A small image diffusion model, trained from scratch.
Model: 1.77M parameters, 32-pixel images, arch unet, norm groupnorm, activation silu, widths [48, 96, 96].
Rows from block 3, named by matrix and row number. Rows with one number belong to one channel. Each number is 50 + 12 x the weight over its row's rms, rounded and kept within 0 to 99. All counts start at 0. After the name is the row's rms in percent of the matrix's.
# convs0: first 3x3 conv (model.enc.1.1.convs.0.weight, 96x96x3x3), inputs 40-49, a 3x3 kernel for each
# convs1: second 3x3 conv (model.enc.1.1.convs.1.weight, 96x96x3x3, transposed), outputs 40-49, a 3x3 kernel for each
convs0.42 100:58 49 32 66 45 39 61 58 45 57 35 44 46 52 34 62 40 46 41 56 41 53 72 55 50 48 48 45 41 57 47 47 51 49 56 42 66 62 46 54 54 69 52 37 34 63 37 51 47 47 69 48 51 52 53 45 65 42 52 41 54 55 49 62 48 57 55 41 42 54 52 45 58 43 36 61 48 56 56 59 56 46 37 43 59 51 56 46 56 54
convs0.43 106:46 50 43 55 43 53 53 33 39 26 32 49 20 21 28 30 26 41 47 37 54 37 92 37 57 34 49 53 57 47 65 78 58 47 54 54 48 59 53 52 47 50 31 31 46 61 65 51 57 67 59 36 47 52 46 22 23 31 47 45 47 42 48 50 74 56 66 46 42 69 47 49 44 35 49 65 43 35 53 41 37 59 46 35 51 45 47 38 42 52
convs0.44 092:35 38 48 56 66 58 48 35 53 61 58 69 72 34 62 62 56 63 52 53 49 49 63 43 55 53 63 65 45 52 47 60 48 57 44 45 37 45 48 23 35 26 45 40 40 71 44 55 53 67 47 44 41 54 57 82 37 52 43 36 47 47 41 51 51 49 53 54 62 62 71 60 31 34 46 60 61 46 46 52 41 57 43 36 45 56 43 47 44 34
convs0.45 111:47 42 35 49 62 54 45 49 51 46 44 48 50 30 58 49 43 65 54 49 51 52 58 53 47 56 43 44 56 51 48 63 46 50 57 59 68 62 53 63 60 49 55 57 56 39 54 63 61 88 54 51 51 49 53 22 53 89 99 80 45 58 47 50 43 50 49 59 55 67 44 65 58 55 52 54 68 51 47 48 50 69 61 55 60 28 46 62 60 67
convs0.46 104:55 74 71 33 69 54 57 49 45 45 44 51 54 38 23 53 58 37 49 41 62 44 48 81 67 55 61 61 42 50 58 38 53 52 44 47 29 40 62 47 59 45 52 31 37 48 54 48 54 62 51 53 44 42 38 51 56 50 76 68 61 35 45 43 42 57 28 47 49 34 28 31 40 66 63 39 62 55 49 53 49 60 38 41 48 64 76 50 57 64
convs0.47 100:60 56 63 45 46 49 47 61 54 36 54 62 50 33 43 61 45 44 53 48 50 34 31 45 35 46 42 54 50 58 36 63 55 35 63 53 52 66 57 64 80 67 40 40 59 59 62 61 55 65 44 57 62 40 38 47 64 50 68 60 48 55 53 41 27 48 40 54 54 48 48 49 78 76 53 69 62 52 57 60 35 68 54 44 62 66 36 58 67 44
convs0.48 109:55 56 58 40 42 51 38 27 39 55 45 55 39 52 42 37 66 69 60 58 48 48 43 46 46 33 49 49 39 57 53 46 58 46 66 48 64 44 35 65 82 51 51 24 44 39 72 28 37 25 78 55 42 55 53 66 62 71 74 70 49 38 35 44 72 48 64 59 47 51 40 19 42 53 41 51 52 49 43 48 43 29 45 54 40 80 53 38 49 35
convs0.49 106:50 43 50 58 40 57 59 63 63 55 64 53 32 46 69 31 39 55 34 57 47 47 32 65 45 56 37 33 44 57 99 23 42 15 99 37 50 35 42 65 40 45 57 56 42 28 56 66 61 63 46 48 66 57 56 35 47 44 63 41 60 44 47 69 64 37 48 56 46 49 40 34 41 45 42 33 44 54 45 35 57 49 43 57 51 57 43 50 51 58
convs0.50 097:32 55 63 22 43 71 29 27 55 58 55 45 34 40 59 44 37 49 52 47 49 44 49 56 35 43 36 40 54 50 37 45 47 39 54 52 32 34 34 41 45 49 51 61 57 60 42 52 49 50 53 49 51 61 52 42 35 46 73 54 57 48 43 55 55 38 57 76 32 55 58 45 67 53 41 50 52 39 64 38 49 44 50 58 29 56 48 41 58 59
convs0.51 095:56 39 53 36 32 55 50 50 51 66 75 64 50 74 67 41 58 57 46 32 40 41 48 35 54 51 36 41 31 56 54 49 40 61 31 53 51 52 42 45 50 59 41 55 29 38 43 52 50 54 63 68 41 56 54 42 44 61 52 51 48 45 51 50 51 53 45 42 49 63 34 15 63 65 49 60 61 60 53 62 48 35 61 44 51 45 35 66 59 34
convs0.52 095:66 52 56 52 52 43 45 46 42 51 62 61 53 64 63 40 51 50 53 46 45 53 52 65 44 53 48 63 66 41 43 53 77 49 52 45 53 48 72 51 56 42 41 37 39 35 53 45 42 49 62 40 36 49 38 64 64 51 67 61 54 47 51 43 61 57 55 67 66 39 45 45 54 22 40 33 15 69 42 26 60 62 62 63 78 53 66 64 65 57
convs0.53 094:49 63 56 48 50 55 39 45 54 51 44 38 41 45 41 51 54 55 67 70 53 61 61 52 61 46 36 45 63 53 50 52 57 60 45 53 59 62 29 53 46 49 35 62 56 66 45 57 38 47 46 57 42 30 51 60 45 42 52 62 65 51 48 50 54 43 58 40 32 36 40 44 47 39 36 52 38 31 30 52 40 45 46 51 39 52 51 26 26 41
convs0.54 097:48 44 44 56 47 59 66 61 48 54 72 51 59 49 44 55 59 42 70 63 77 61 63 52 59 53 50 42 58 45 54 49 61 45 51 41 55 58 43 51 53 60 70 60 77 51 55 64 55 34 60 53 45 45 43 74 49 53 58 53 60 45 47 56 45 47 48 58 59 73 88 74 46 32 40 49 63 55 67 68 55 57 50 30 51 36 39 39 33 60
convs0.55 106:66 49 59 44 61 43 53 36 41 50 54 26 58 17 57 55 41 50 50 45 47 49 56 52 74 54 36 60 51 44 48 35 36 41 53 70 40 29 44 27 66 49 56 28 48 46 48 42 60 43 43 42 37 51 50 67 68 76 52 93 58 56 50 41 49 55 20 59 28 54 38 58 42 63 72 52 33 24 42 52 43 52 45 47 60 39 64 57 48 54
convs0.56 103:48 47 54 48 38 60 60 59 57 52 39 62 54 39 53 53 62 53 56 63 52 61 49 37 43 41 26 56 45 44 53 63 56 63 43 64 60 59 55 63 58 43 40 39 59 42 60 45 60 43 67 42 69 46 48 53 47 52 52 52 52 61 42 48 41 44 51 42 34 69 39 53 46 56 54 57 53 55 33 67 65 51 64 48 52 55 48 63 50 39
convs0.57 093:58 70 44 59 61 49 66 53 62 52 50 43 62 53 47 51 49 45 49 50 44 47 49 46 59 50 47 51 48 50 43 42 39 58 45 52 45 47 34 58 52 60 44 39 60 43 35 48 41 46 42 49 56 41 63 22 49 60 98 51 56 40 49 28 43 42 46 49 42 49 40 31 37 55 43 40 40 41 49 51 53 64 48 44 58 52 47 46 56 62
convs0.58 106:42 45 54 39 34 52 47 39 44 56 76 59 53 54 54 53 58 57 53 45 47 53 48 43 57 57 49 63 70 64 45 78 45 27 16 99 38 55 46 81 51 42 40 60 39 84 56 45 31 88 42 41 32 84 62 66 58 53 54 54 64 35 39 67 48 33 47 66 38 41 38 24 57 48 49 58 42 14 47 45 48 36 46 47 53 48 42 42 33 40
convs0.59 098:44 35 43 72 45 43 64 50 31 60 61 55 68 71 50 61 47 65 51 50 46 52 42 43 41 52 35 54 51 58 43 37 60 56 61 39 45 50 53 62 19 60 45 37 53 51 50 50 61 40 48 47 53 39 51 38 48 23 51 52 49 56 48 35 54 59 55 52 48 43 45 57 47 32 25 65 29 21 61 41 43 48 46 38 58 58 34 48 58 38
convs0.60 100:46 35 60 55 53 59 55 47 55 53 50 55 55 46 46 46 31 42 56 32 68 51 42 57 41 55 44 50 62 52 55 64 62 55 47 44 44 39 53 68 55 57 67 68 61 49 52 44 41 56 62 61 43 52 55 64 60 73 31 14 43 32 58 52 56 66 58 59 47 77 58 52 54 52 58 68 55 52 54 59 46 39 46 55 25 36 45 22 27 10
convs0.61 106:48 39 49 60 46 64 53 49 50 49 29 67 43 50 45 47 48 65 49 53 51 57 50 52 55 40 41 70 47 55 54 99 42 41 67 52 45 64 43 47 47 54 57 39 64 69 61 37 47 86 61 49 46 62 52 61 30 31 81 51 58 49 53 62 58 65 59 40 64 45 41 32 53 33 51 50 26 64 50 47 64 55 51 49 48 52 46 40 48 54
convs0.62 106:47 56 47 64 76 49 52 54 40 53 56 43 60 50 45 72 57 65 55 56 55 49 83 47 55 67 42 47 38 52 48 39 46 50 42 50 50 60 66 46 63 61 38 52 49 51 41 65 43 47 52 60 58 50 43 69 66 67 58 44 40 63 65 58 51 49 47 62 26 38 35 28 62 55 81 66 54 61 60 59 39 72 57 58 64 44 57 44 40 58
convs0.63 099:50 40 48 54 58 26 58 52 39 57 51 60 52 01 49 55 76 42 51 43 45 49 50 45 53 35 47 51 57 46 38 15 61 52 44 22 62 52 51 49 55 47 55 48 44 46 47 44 44 38 23 54 48 42 49 78 69 57 56 57 60 51 52 48 49 47 47 45 20 45 51 30 40 50 48 46 76 48 41 52 33 46 51 33 44 54 39 44 70 42
convs0.64 094:47 41 47 51 34 53 51 38 40 49 70 67 51 42 45 27 35 62 46 34 61 48 43 57 72 54 59 31 48 47 46 51 63 39 51 59 50 66 49 54 54 40 58 68 39 45 41 56 38 23 63 40 50 51 62 38 29 50 42 32 52 65 40 42 24 30 53 52 61 57 73 75 53 48 48 38 44 44 58 39 53 66 40 29 50 37 22 42 48 46
convs0.65 103:60 53 31 44 36 31 67 51 56 39 45 40 39 33 45 41 27 47 39 52 54 57 48 62 49 56 58 39 47 51 48 41 50 42 54 50 51 70 40 52 10 74 60 53 77 48 38 52 48 47 56 45 46 53 58 68 59 36 33 52 57 41 51 45 68 55 50 53 44 65 34 52 49 77 30 58 58 52 63 34 60 40 50 48 40 47 36 33 43 36
convs0.66 100:53 74 47 64 73 42 59 52 66 41 33 58 34 26 69 32 47 48 56 48 59 41 53 44 59 63 43 42 48 33 46 27 48 35 43 42 54 42 56 38 68 59 54 95 59 63 48 52 56 38 44 52 45 55 47 43 46 51 54 27 56 41 54 58 45 53 66 68 39 52 74 65 46 54 75 53 27 56 44 69 62 57 46 47 31 24 33 43 25 32
convs0.67 089:43 48 52 47 41 55 61 49 50 39 47 49 38 20 42 31 48 35 69 71 57 58 80 50 63 62 45 57 52 46 60 52 43 54 61 52 62 48 51 34 65 60 55 58 48 50 62 56 47 50 55 47 57 47 56 58 38 53 47 49 59 53 49 36 79 51 48 51 46 39 30 31 53 55 38 52 42 40 43 54 22 66 38 52 59 35 53 41 43 45
convs0.68 100:39 55 39 31 50 51 55 59 51 68 55 48 72 51 56 62 57 53 67 54 59 68 55 57 45 50 47 61 58 48 40 61 52 51 59 39 55 61 51 29 83 47 44 42 32 36 56 58 74 57 48 62 44 62 49 43 65 63 59 64 45 53 40 35 52 61 36 62 57 43 44 69 36 76 40 36 67 46 47 52 50 67 49 51 56 61 49 57 54 54
convs0.69 102:29 31 42 45 60 35 45 59 40 51 58 59 53 34 65 59 58 61 63 44 42 51 49 33 55 50 42 35 54 66 64 45 41 52 56 39 45 47 51 39 69 61 50 66 67 42 39 62 52 34 35 45 56 44 33 17 08 61 28 50 32 42 43 31 19 40 57 60 53 51 62 53 31 60 43 48 30 43 57 53 65 55 56 52 69 43 43 52 48 46
convs0.70 092:34 45 35 53 60 52 55 66 58 64 62 48 66 41 50 60 49 56 60 51 60 45 49 56 38 32 41 47 47 57 36 45 29 63 36 39 43 56 45 28 52 56 43 32 57 50 66 45 48 32 40 55 40 54 31 64 55 32 19 49 46 61 43 38 67 57 34 45 39 59 23 38 47 55 61 38 40 42 43 41 69 51 54 51 38 54 65 58 44 49
convs0.71 095:57 45 65 35 42 54 25 29 44 46 50 61 58 48 43 64 81 46 58 48 44 62 61 62 49 48 58 34 43 36 31 59 45 49 44 45 63 58 46 56 54 74 49 61 75 60 45 56 56 51 47 51 54 61 55 40 51 54 62 50 38 43 45 71 47 34 57 73 50 34 25 41 22 42 53 10 60 50 48 48 45 42 55 38 46 46 41 26 49 41
convs0.72 089:56 27 45 49 53 44 44 43 52 44 68 49 51 56 49 47 40 56 56 49 51 39 61 20 48 49 34 58 52 55 60 78 53 60 51 56 45 38 39 63 70 43 47 26 37 44 64 52 45 36 57 46 55 40 63 72 56 53 52 60 46 50 47 51 47 51 56 49 51 44 47 47 39 45 32 58 67 44 55 56 49 50 41 44 48 44 48 39 39 40
convs0.73 091:26 35 47 58 61 41 48 50 41 44 37 40 38 31 33 57 46 43 48 51 59 49 38 35 43 45 36 50 41 45 64 54 45 55 46 48 44 48 53 23 35 46 37 36 62 49 62 50 41 52 64 63 55 43 56 63 53 39 21 45 47 51 50 47 44 61 37 40 59 46 33 50 40 57 45 49 99 49 42 26 43 47 48 42 58 45 43 38 34 42
convs0.74 104:33 53 50 27 32 59 40 43 36 44 51 49 65 39 84 51 26 41 45 44 38 51 58 49 30 65 47 53 51 46 54 51 45 56 64 27 42 45 38 50 47 49 30 42 42 47 40 46 41 56 32 55 52 49 54 47 57 44 42 02 43 47 60 44 32 39 42 54 43 39 48 52 51 35 52 44 55 33 32 21 35 53 44 44 61 55 40 50 57 45
convs0.75 098:57 28 45 44 44 63 45 55 49 48 43 28 57 58 40 37 43 50 53 55 57 52 61 64 56 45 49 27 39 48 51 26 36 52 45 33 57 35 45 23 29 40 49 62 52 55 40 51 47 59 57 49 46 59 46 50 49 60 64 55 49 57 68 51 40 44 28 56 66 39 66 58 55 26 48 39 30 62 35 62 71 52 50 56 36 28 53 49 46 73
convs0.76 097:48 52 44 37 55 48 51 67 55 63 63 70 59 58 50 59 59 68 74 52 40 56 51 46 67 53 64 65 56 47 55 54 56 56 45 32 53 47 66 45 64 80 54 53 50 45 46 45 55 58 53 47 56 46 46 50 59 69 50 36 38 31 39 54 49 47 63 73 51 62 65 53 21 65 54 50 53 41 52 51 41 20 35 45 53 59 44 43 41 28
convs0.77 103:50 52 43 67 53 40 49 49 54 56 42 45 73 62 64 63 50 66 64 71 67 56 56 54 40 40 54 47 45 46 30 47 44 35 42 35 58 60 66 47 79 41 64 59 57 80 44 46 52 48 44 63 70 54 31 52 52 64 66 44 50 30 49 36 45 76 33 53 56 38 43 71 62 46 62 45 72 47 42 39 56 44 32 52 34 49 35 40 63 31
convs0.78 102:68 53 32 51 55 33 43 47 30 54 42 80 58 53 48 45 48 41 39 52 49 45 54 41 42 47 52 63 51 23 63 50 53 48 44 60 47 61 65 60 64 80 51 71 66 62 58 29 52 63 46 58 38 49 32 54 47 39 62 38 49 35 54 54 43 42 45 28 53 58 49 54 17 36 37 27 53 49 41 46 43 49 49 45 65 48 43 47 55 46
convs0.79 104:32 38 45 33 46 36 51 40 46 70 58 62 41 37 44 55 49 44 64 68 65 34 47 35 53 45 47 65 57 45 29 53 54 51 52 58 55 40 46 49 58 47 43 47 72 42 52 47 53 56 48 36 45 48 62 57 54 57 54 39 49 47 31 51 67 44 56 47 50 55 59 43 79 53 61 58 33 37 60 41 45 36 44 60 54 47 60 51 61 57
convs1.42 089:32 40 53 60 39 38 46 41 55 47 56 37 78 45 51 56 48 31 61 46 41 57 29 45 55 63 53 83 62 37 58 66 43 45 22 47 64 58 70 59 56 48 62 44 48 37 40 49 22 37 30 43 45 63 40 49 53 39 58 35 54 65 48 29 45 50 57 41 42 54 52 30 61 45 40 45 44 58 55 46 37 45 47 58 56 51 29 84 66 62
convs1.43 118:58 51 44 46 48 58 61 63 53 37 24 27 40 24 20 57 51 50 42 44 69 45 82 40 68 48 54 48 53 41 43 61 54 52 40 44 37 53 48 41 67 41 61 48 54 41 44 59 45 48 42 48 46 44 61 45 29 46 60 56 76 63 47 48 67 34 40 46 41 20 28 51 53 37 51 55 47 48 52 46 46 33 49 39 37 59 29 49 67 35
convs1.44 104:51 59 50 41 56 50 51 42 55 54 43 30 44 54 41 21 47 46 55 60 37 60 39 36 64 42 36 44 45 60 86 46 72 55 63 56 70 54 52 47 25 78 44 43 45 44 58 38 46 44 37 39 47 81 59 57 67 46 73 43 48 38 49 53 53 51 41 35 39 45 71 81 65 59 63 38 52 40 62 46 55 40 56 59 44 56 47 58 67 69
convs1.45 101:54 49 54 42 50 42 43 54 55 47 57 42 58 32 50 55 70 57 50 45 52 66 63 60 48 50 52 40 67 44 44 73 60 56 56 51 44 27 31 35 53 31 58 59 53 47 58 49 60 53 66 58 55 56 57 55 63 52 41 57 75 18 59 43 50 32 63 56 46 61 62 44 69 51 62 39 59 53 53 56 47 43 50 44 66 25 25 41 49 40
convs1.46 097:71 60 60 44 53 60 38 35 45 36 37 43 59 46 48 26 31 40 45 67 51 25 41 52 75 67 52 78 59 55 34 75 50 75 48 40 62 68 67 52 45 59 33 70 68 49 38 36 30 50 49 51 51 58 66 60 59 53 39 71 46 49 66 33 47 56 48 41 64 43 57 47 55 53 49 42 50 57 55 63 53 44 51 47 35 66 71 61 77 50
convs1.47 092:60 41 45 46 56 47 65 45 70 45 60 44 48 45 56 22 54 41 84 59 63 64 60 55 60 60 33 45 60 47 38 52 37 52 59 46 19 50 43 44 28 40 56 44 65 53 59 42 51 54 53 50 45 40 48 56 36 53 38 44 56 34 47 41 59 39 38 64 48 54 62 41 52 47 54 56 41 50 53 46 36 51 70 47 59 48 46 63 63 48
convs1.48 111:43 40 57 41 17 43 52 46 37 52 61 46 26 60 38 38 53 47 46 63 39 30 42 52 46 52 43 71 51 62 46 54 62 56 46 62 66 50 55 29 62 44 58 49 56 77 72 60 52 74 71 56 81 68 55 41 36 61 32 53 53 67 50 31 48 54 50 44 34 36 63 51 46 31 26 59 36 44 45 44 38 53 52 66 69 57 64 51 62 35
convs1.49 119:23 42 39 45 34 28 59 45 24 64 53 38 42 49 74 38 55 42 37 51 42 52 63 80 53 51 59 67 65 52 45 41 50 51 62 44 39 37 51 69 57 14 37 58 45 26 31 45 26 53 88 52 47 55 35 50 45 47 58 47 36 54 63 67 64 33 51 69 52 59 32 71 51 47 40 40 53 43 70 57 62 66 58 50 51 44 49 33 47 48
convs1.50 103:19 63 44 22 53 66 22 53 68 43 53 71 46 32 40 35 43 34 52 49 59 28 50 49 40 57 51 54 46 55 48 55 68 49 51 37 45 46 43 42 45 65 60 49 66 39 38 59 32 34 56 46 47 32 41 53 44 59 67 51 52 37 51 54 67 53 72 38 52 54 52 61 58 51 42 54 35 55 58 33 40 42 54 39 44 51 54 26 40 43
convs1.51 088:42 54 65 57 56 70 46 42 33 38 46 52 42 48 52 31 33 44 55 50 37 74 56 62 60 67 47 41 74 44 62 56 52 61 50 61 66 53 75 57 51 71 46 50 51 53 51 51 42 52 52 52 53 72 40 49 56 44 62 48 70 60 30 62 73 58 27 41 60 55 57 53 40 40 52 42 38 63 65 70 54 48 30 45 47 46 53 61 39 54
convs1.52 091:58 29 56 60 44 45 51 27 42 49 56 64 41 62 38 61 46 64 54 29 55 56 41 14 61 40 38 49 59 35 35 46 53 45 56 52 67 60 53 47 41 56 35 65 54 32 73 58 30 44 38 53 56 62 56 55 61 54 57 40 64 44 37 40 46 50 25 24 42 39 45 31 35 59 43 31 52 73 49 54 58 36 51 42 35 44 12 38 38 40
convs1.53 089:58 53 49 59 75 43 35 31 40 42 57 60 59 30 46 64 65 64 48 51 36 49 52 44 49 43 45 51 42 42 50 53 55 53 16 52 44 41 74 50 60 59 47 50 56 62 42 44 69 70 53 59 56 39 57 39 42 55 41 49 57 46 42 50 61 46 73 55 42 56 54 62 41 43 42 64 66 38 58 75 52 70 58 64 57 47 37 53 54 49
convs1.54 099:39 51 59 62 62 62 76 78 51 40 32 29 66 56 72 59 46 54 51 42 51 43 58 28 32 28 36 57 38 44 67 51 61 59 47 47 47 51 33 50 51 60 53 49 24 69 63 40 34 47 44 30 46 51 50 69 51 41 58 51 42 48 47 33 54 52 44 50 41 23 47 41 50 57 50 37 49 47 55 45 52 35 40 46 49 55 43 65 62 50
convs1.55 104:53 37 47 30 27 55 53 30 56 67 66 56 61 62 39 65 51 59 60 44 29 47 57 35 46 59 55 55 38 51 58 42 28 55 47 43 50 52 41 39 49 60 61 46 87 45 64 43 45 54 64 43 59 42 41 41 64 48 49 63 69 58 50 50 58 66 56 42 23 42 40 36 55 53 48 42 66 57 52 43 55 45 58 42 53 56 60 36 51 31
convs1.56 090:57 34 43 36 66 46 47 62 63 55 44 33 54 42 66 47 60 47 60 51 33 60 70 51 52 44 54 63 61 55 53 13 55 33 50 30 33 46 57 63 40 60 52 59 41 45 33 62 44 52 39 46 53 73 62 58 62 70 56 48 54 45 58 27 56 35 60 74 35 33 48 60 37 53 69 61 56 40 61 43 58 59 46 44 41 45 29 54 36 49
convs1.57 108:57 49 58 33 56 43 49 30 34 47 38 32 55 32 32 67 63 45 40 53 36 28 49 14 43 47 20 49 32 32 52 69 66 51 74 79 55 46 56 70 43 20 39 54 40 39 54 44 38 56 87 53 62 52 45 48 57 54 48 55 54 59 54 66 60 83 41 71 56 59 49 53 39 74 41 78 48 51 56 43 29 40 51 49 37 41 57 42 53 44
convs1.58 095:49 56 73 48 51 47 53 49 39 68 38 57 58 48 60 45 63 47 52 63 43 54 56 45 37 23 53 33 39 50 52 31 44 44 54 45 57 50 58 40 43 22 48 60 62 53 45 41 41 43 75 66 74 48 57 48 51 64 27 52 55 31 46 71 56 46 53 43 62 63 39 38 67 38 42 62 64 43 65 53 47 48 43 44 54 34 47 45 57 63
convs1.59 111:52 48 45 32 78 33 46 48 60 34 61 46 40 44 47 41 40 49 47 62 69 33 46 78 43 64 48 55 40 55 31 65 54 43 53 42 37 45 35 37 58 36 48 45 43 49 44 50 65 59 38 35 37 28 43 52 45 47 48 41 59 56 24 44 44 60 34 53 45 30 25 47 20 54 37 36 73 40 49 54 43 55 48 46 65 45 32 55 60 35
convs1.60 103:47 47 46 34 68 53 35 68 54 73 54 62 46 48 51 41 69 72 59 74 61 42 55 54 30 41 32 57 60 37 22 44 45 44 50 52 43 41 50 61 48 49 23 41 52 45 64 60 38 40 71 67 52 40 54 55 53 28 58 46 55 51 41 69 46 36 58 46 40 47 36 57 30 29 23 46 43 34 41 40 37 64 62 68 26 57 49 38 55 59
convs1.61 119:51 28 35 47 36 44 36 10 31 52 35 41 40 49 34 36 41 36 64 57 49 50 77 60 52 72 69 54 42 42 35 26 22 43 43 53 64 36 57 38 47 57 69 65 33 55 54 41 39 60 63 30 62 65 49 52 41 39 51 35 48 43 56 31 35 51 42 26 49 26 30 54 48 62 52 58 43 42 50 50 40 63 44 35 61 28 54 59 53 38
convs1.62 096:51 54 51 59 60 64 56 43 43 46 51 41 65 70 43 45 46 39 38 44 58 61 25 56 52 57 48 32 46 52 31 47 40 34 37 41 38 52 65 35 41 39 31 44 57 49 36 59 62 46 62 31 45 46 34 41 64 53 50 53 40 37 68 43 35 34 52 40 61 71 51 53 49 49 37 53 49 59 56 63 60 48 50 45 40 49 44 49 55 44
convs1.63 112:49 55 51 49 48 39 53 37 47 39 70 54 44 12 49 62 66 43 45 47 46 63 33 39 46 53 34 57 50 35 45 41 34 51 69 29 50 29 32 66 33 36 40 35 44 41 56 51 44 92 73 44 53 64 47 48 53 54 69 58 51 50 58 44 47 60 41 35 53 44 34 54 40 52 48 31 56 63 39 54 49 63 40 54 58 49 28 49 35 39
convs1.64 086:43 63 44 46 50 45 53 65 45 45 40 63 57 55 52 60 63 62 48 45 26 43 53 68 31 62 49 43 38 38 43 49 66 57 65 63 65 65 45 64 73 42 43 35 49 42 47 53 29 54 72 42 67 59 53 42 54 49 64 41 66 46 42 59 48 62 58 58 71 66 78 63 56 53 44 55 51 49 36 72 33 48 46 51 56 60 57 58 50 70
convs1.65 104:34 55 55 50 53 56 55 35 44 50 54 34 60 42 42 44 34 50 44 61 31 57 45 38 45 58 28 32 46 64 37 34 54 40 32 37 36 30 40 44 50 34 48 38 46 47 68 34 54 42 42 58 53 39 40 43 51 55 70 39 52 57 48 69 63 39 53 30 45 55 60 47 71 40 43 62 58 51 62 49 32 44 47 59 51 63 49 48 43 65
convs1.66 112:49 49 70 43 62 44 45 52 31 36 44 39 39 51 50 44 43 43 54 45 55 49 33 54 45 48 36 57 56 40 47 50 63 55 43 46 37 19 48 22 42 44 22 52 47 48 27 30 42 40 31 20 26 39 33 33 38 43 38 38 68 35 56 36 44 55 55 27 46 51 24 59 46 54 63 24 38 68 45 54 59 79 44 57 66 62 48 57 37 44
convs1.67 088:44 39 33 33 27 58 55 43 42 57 68 48 56 56 58 42 60 65 31 46 53 53 53 37 35 37 48 44 45 57 38 70 44 41 35 43 34 77 37 38 35 51 44 51 60 35 54 50 59 58 47 42 38 48 46 44 51 65 46 52 56 70 55 41 60 40 55 69 44 53 51 52 56 55 65 46 51 66 53 72 62 61 84 54 44 56 46 32 44 41
convs1.68 100:46 35 45 53 38 68 68 49 55 65 53 50 41 47 42 53 43 32 54 55 60 37 35 30 59 47 40 41 43 60 49 34 46 55 21 48 61 49 52 59 38 50 58 57 41 47 50 53 46 79 47 47 35 88 41 42 44 45 48 55 46 57 65 31 50 30 59 49 33 57 39 59 57 43 54 67 28 72 50 40 57 53 41 51 48 48 50 47 44 50
convs1.69 104:50 48 46 48 55 39 45 62 50 43 54 54 47 62 48 47 61 58 66 48 48 66 56 33 53 46 18 42 43 32 57 21 30 47 38 53 54 41 55 58 38 61 54 45 43 69 38 55 49 54 63 55 58 42 56 71 69 49 28 54 32 34 51 57 46 39 54 44 27 74 76 33 58 43 55 44 75 56 49 49 65 52 38 34 55 40 48 48 45 54
convs1.70 090:38 51 65 38 43 36 69 70 80 53 27 59 47 63 28 57 44 37 60 54 65 61 61 38 59 52 41 55 45 42 66 57 89 46 66 59 53 71 60 52 48 50 47 41 40 31 64 43 39 40 38 35 31 40 43 66 33 47 66 59 59 50 62 43 49 45 49 52 56 43 32 36 31 63 50 70 55 57 59 65 64 55 73 38 45 37 55 66 64 30
convs1.71 090:56 63 69 41 50 62 23 50 52 50 38 47 65 50 44 48 65 49 47 44 44 39 60 35 57 61 21 60 72 59 70 32 64 61 67 48 43 32 55 36 52 47 62 46 36 44 50 53 46 61 54 46 71 51 63 44 46 25 26 56 65 56 43 60 47 60 54 25 64 50 50 52 63 47 50 41 54 71 48 63 63 53 51 81 50 45 64 57 45 60
convs1.72 095:40 47 42 56 60 38 50 33 27 29 57 51 49 62 57 41 42 50 60 65 51 74 61 36 62 45 50 47 47 45 57 68 26 36 53 28 69 61 71 68 68 73 37 48 50 43 62 46 30 78 69 52 50 56 55 44 47 45 71 54 44 54 46 51 30 40 31 38 27 24 30 41 38 72 46 71 56 56 62 50 48 59 43 32 55 52 41 65 46 18
convs1.73 100:65 54 58 74 46 42 67 57 58 44 62 74 44 29 33 52 51 46 61 49 60 54 51 61 59 59 64 42 36 53 49 38 39 70 63 68 53 58 46 49 65 49 57 66 56 40 61 62 41 65 62 46 39 25 47 33 39 30 40 53 41 40 41 46 42 48 61 50 31 53 45 45 66 43 39 68 77 66 61 62 50 51 32 30 51 41 41 48 54 45
convs1.74 092:58 61 43 64 66 68 72 52 57 57 58 45 62 57 46 64 57 54 52 36 60 51 47 48 56 62 40 60 53 48 50 35 57 32 37 44 60 66 63 38 54 52 69 66 58 48 62 32 46 30 69 57 51 44 61 58 55 50 43 49 63 38 57 51 52 43 59 59 52 35 40 46 38 55 52 55 34 69 54 37 49 40 42 57 44 60 55 38 66 79
convs1.75 113:37 52 75 59 31 63 56 54 55 51 49 62 64 44 54 60 67 57 52 37 57 41 65 44 54 23 24 55 33 40 30 42 61 51 71 57 52 31 47 27 42 59 57 45 60 23 37 57 52 44 29 40 39 21 58 54 50 69 35 34 41 59 62 63 51 58 49 40 55 44 33 66 33 29 31 48 53 27 36 50 36 35 35 57 26 47 44 29 22 65
convs1.76 087:40 51 50 55 46 52 47 54 31 49 47 51 31 47 54 57 47 57 52 42 38 32 48 24 60 61 27 32 67 46 18 42 49 44 30 60 57 61 51 52 51 60 42 49 59 66 40 57 63 36 25 56 52 52 50 64 39 79 48 31 65 43 69 26 37 44 56 31 26 58 37 41 51 63 55 52 45 50 45 47 39 59 63 51 63 50 40 53 59 66
convs1.77 088:60 60 38 46 49 23 40 23 59 53 59 53 24 45 50 63 54 48 25 37 42 45 37 29 37 46 39 66 69 61 53 59 82 40 46 49 53 55 59 38 36 52 49 50 56 44 42 32 54 55 39 48 74 20 61 49 38 58 50 44 42 54 55 25 52 61 40 55 68 40 51 68 33 62 51 50 50 49 34 71 55 58 49 56 41 32 67 42 61 57
convs1.78 088:55 55 39 53 50 47 39 63 45 45 56 73 48 45 43 21 57 52 45 56 57 57 47 57 51 57 57 38 65 62 43 61 62 62 45 36 34 34 50 14 49 40 51 52 71 62 50 37 40 28 53 48 19 33 59 49 43 48 60 62 42 33 65 64 49 32 59 62 59 70 67 35 56 57 70 53 56 64 63 64 75 44 53 43 48 56 34 33 46 32
convs1.79 088:61 48 41 57 40 47 29 51 38 53 53 40 63 41 46 37 54 50 58 62 43 53 55 52 37 23 28 36 55 39 41 48 34 55 46 52 30 63 59 45 49 27 46 42 55 63 43 37 51 37 45 90 64 68 54 50 56 56 45 76 63 66 47 31 46 58 34 70 51 78 63 60 52 61 45 46 57 47 55 33 33 22 40 27 48 54 42 35 54 56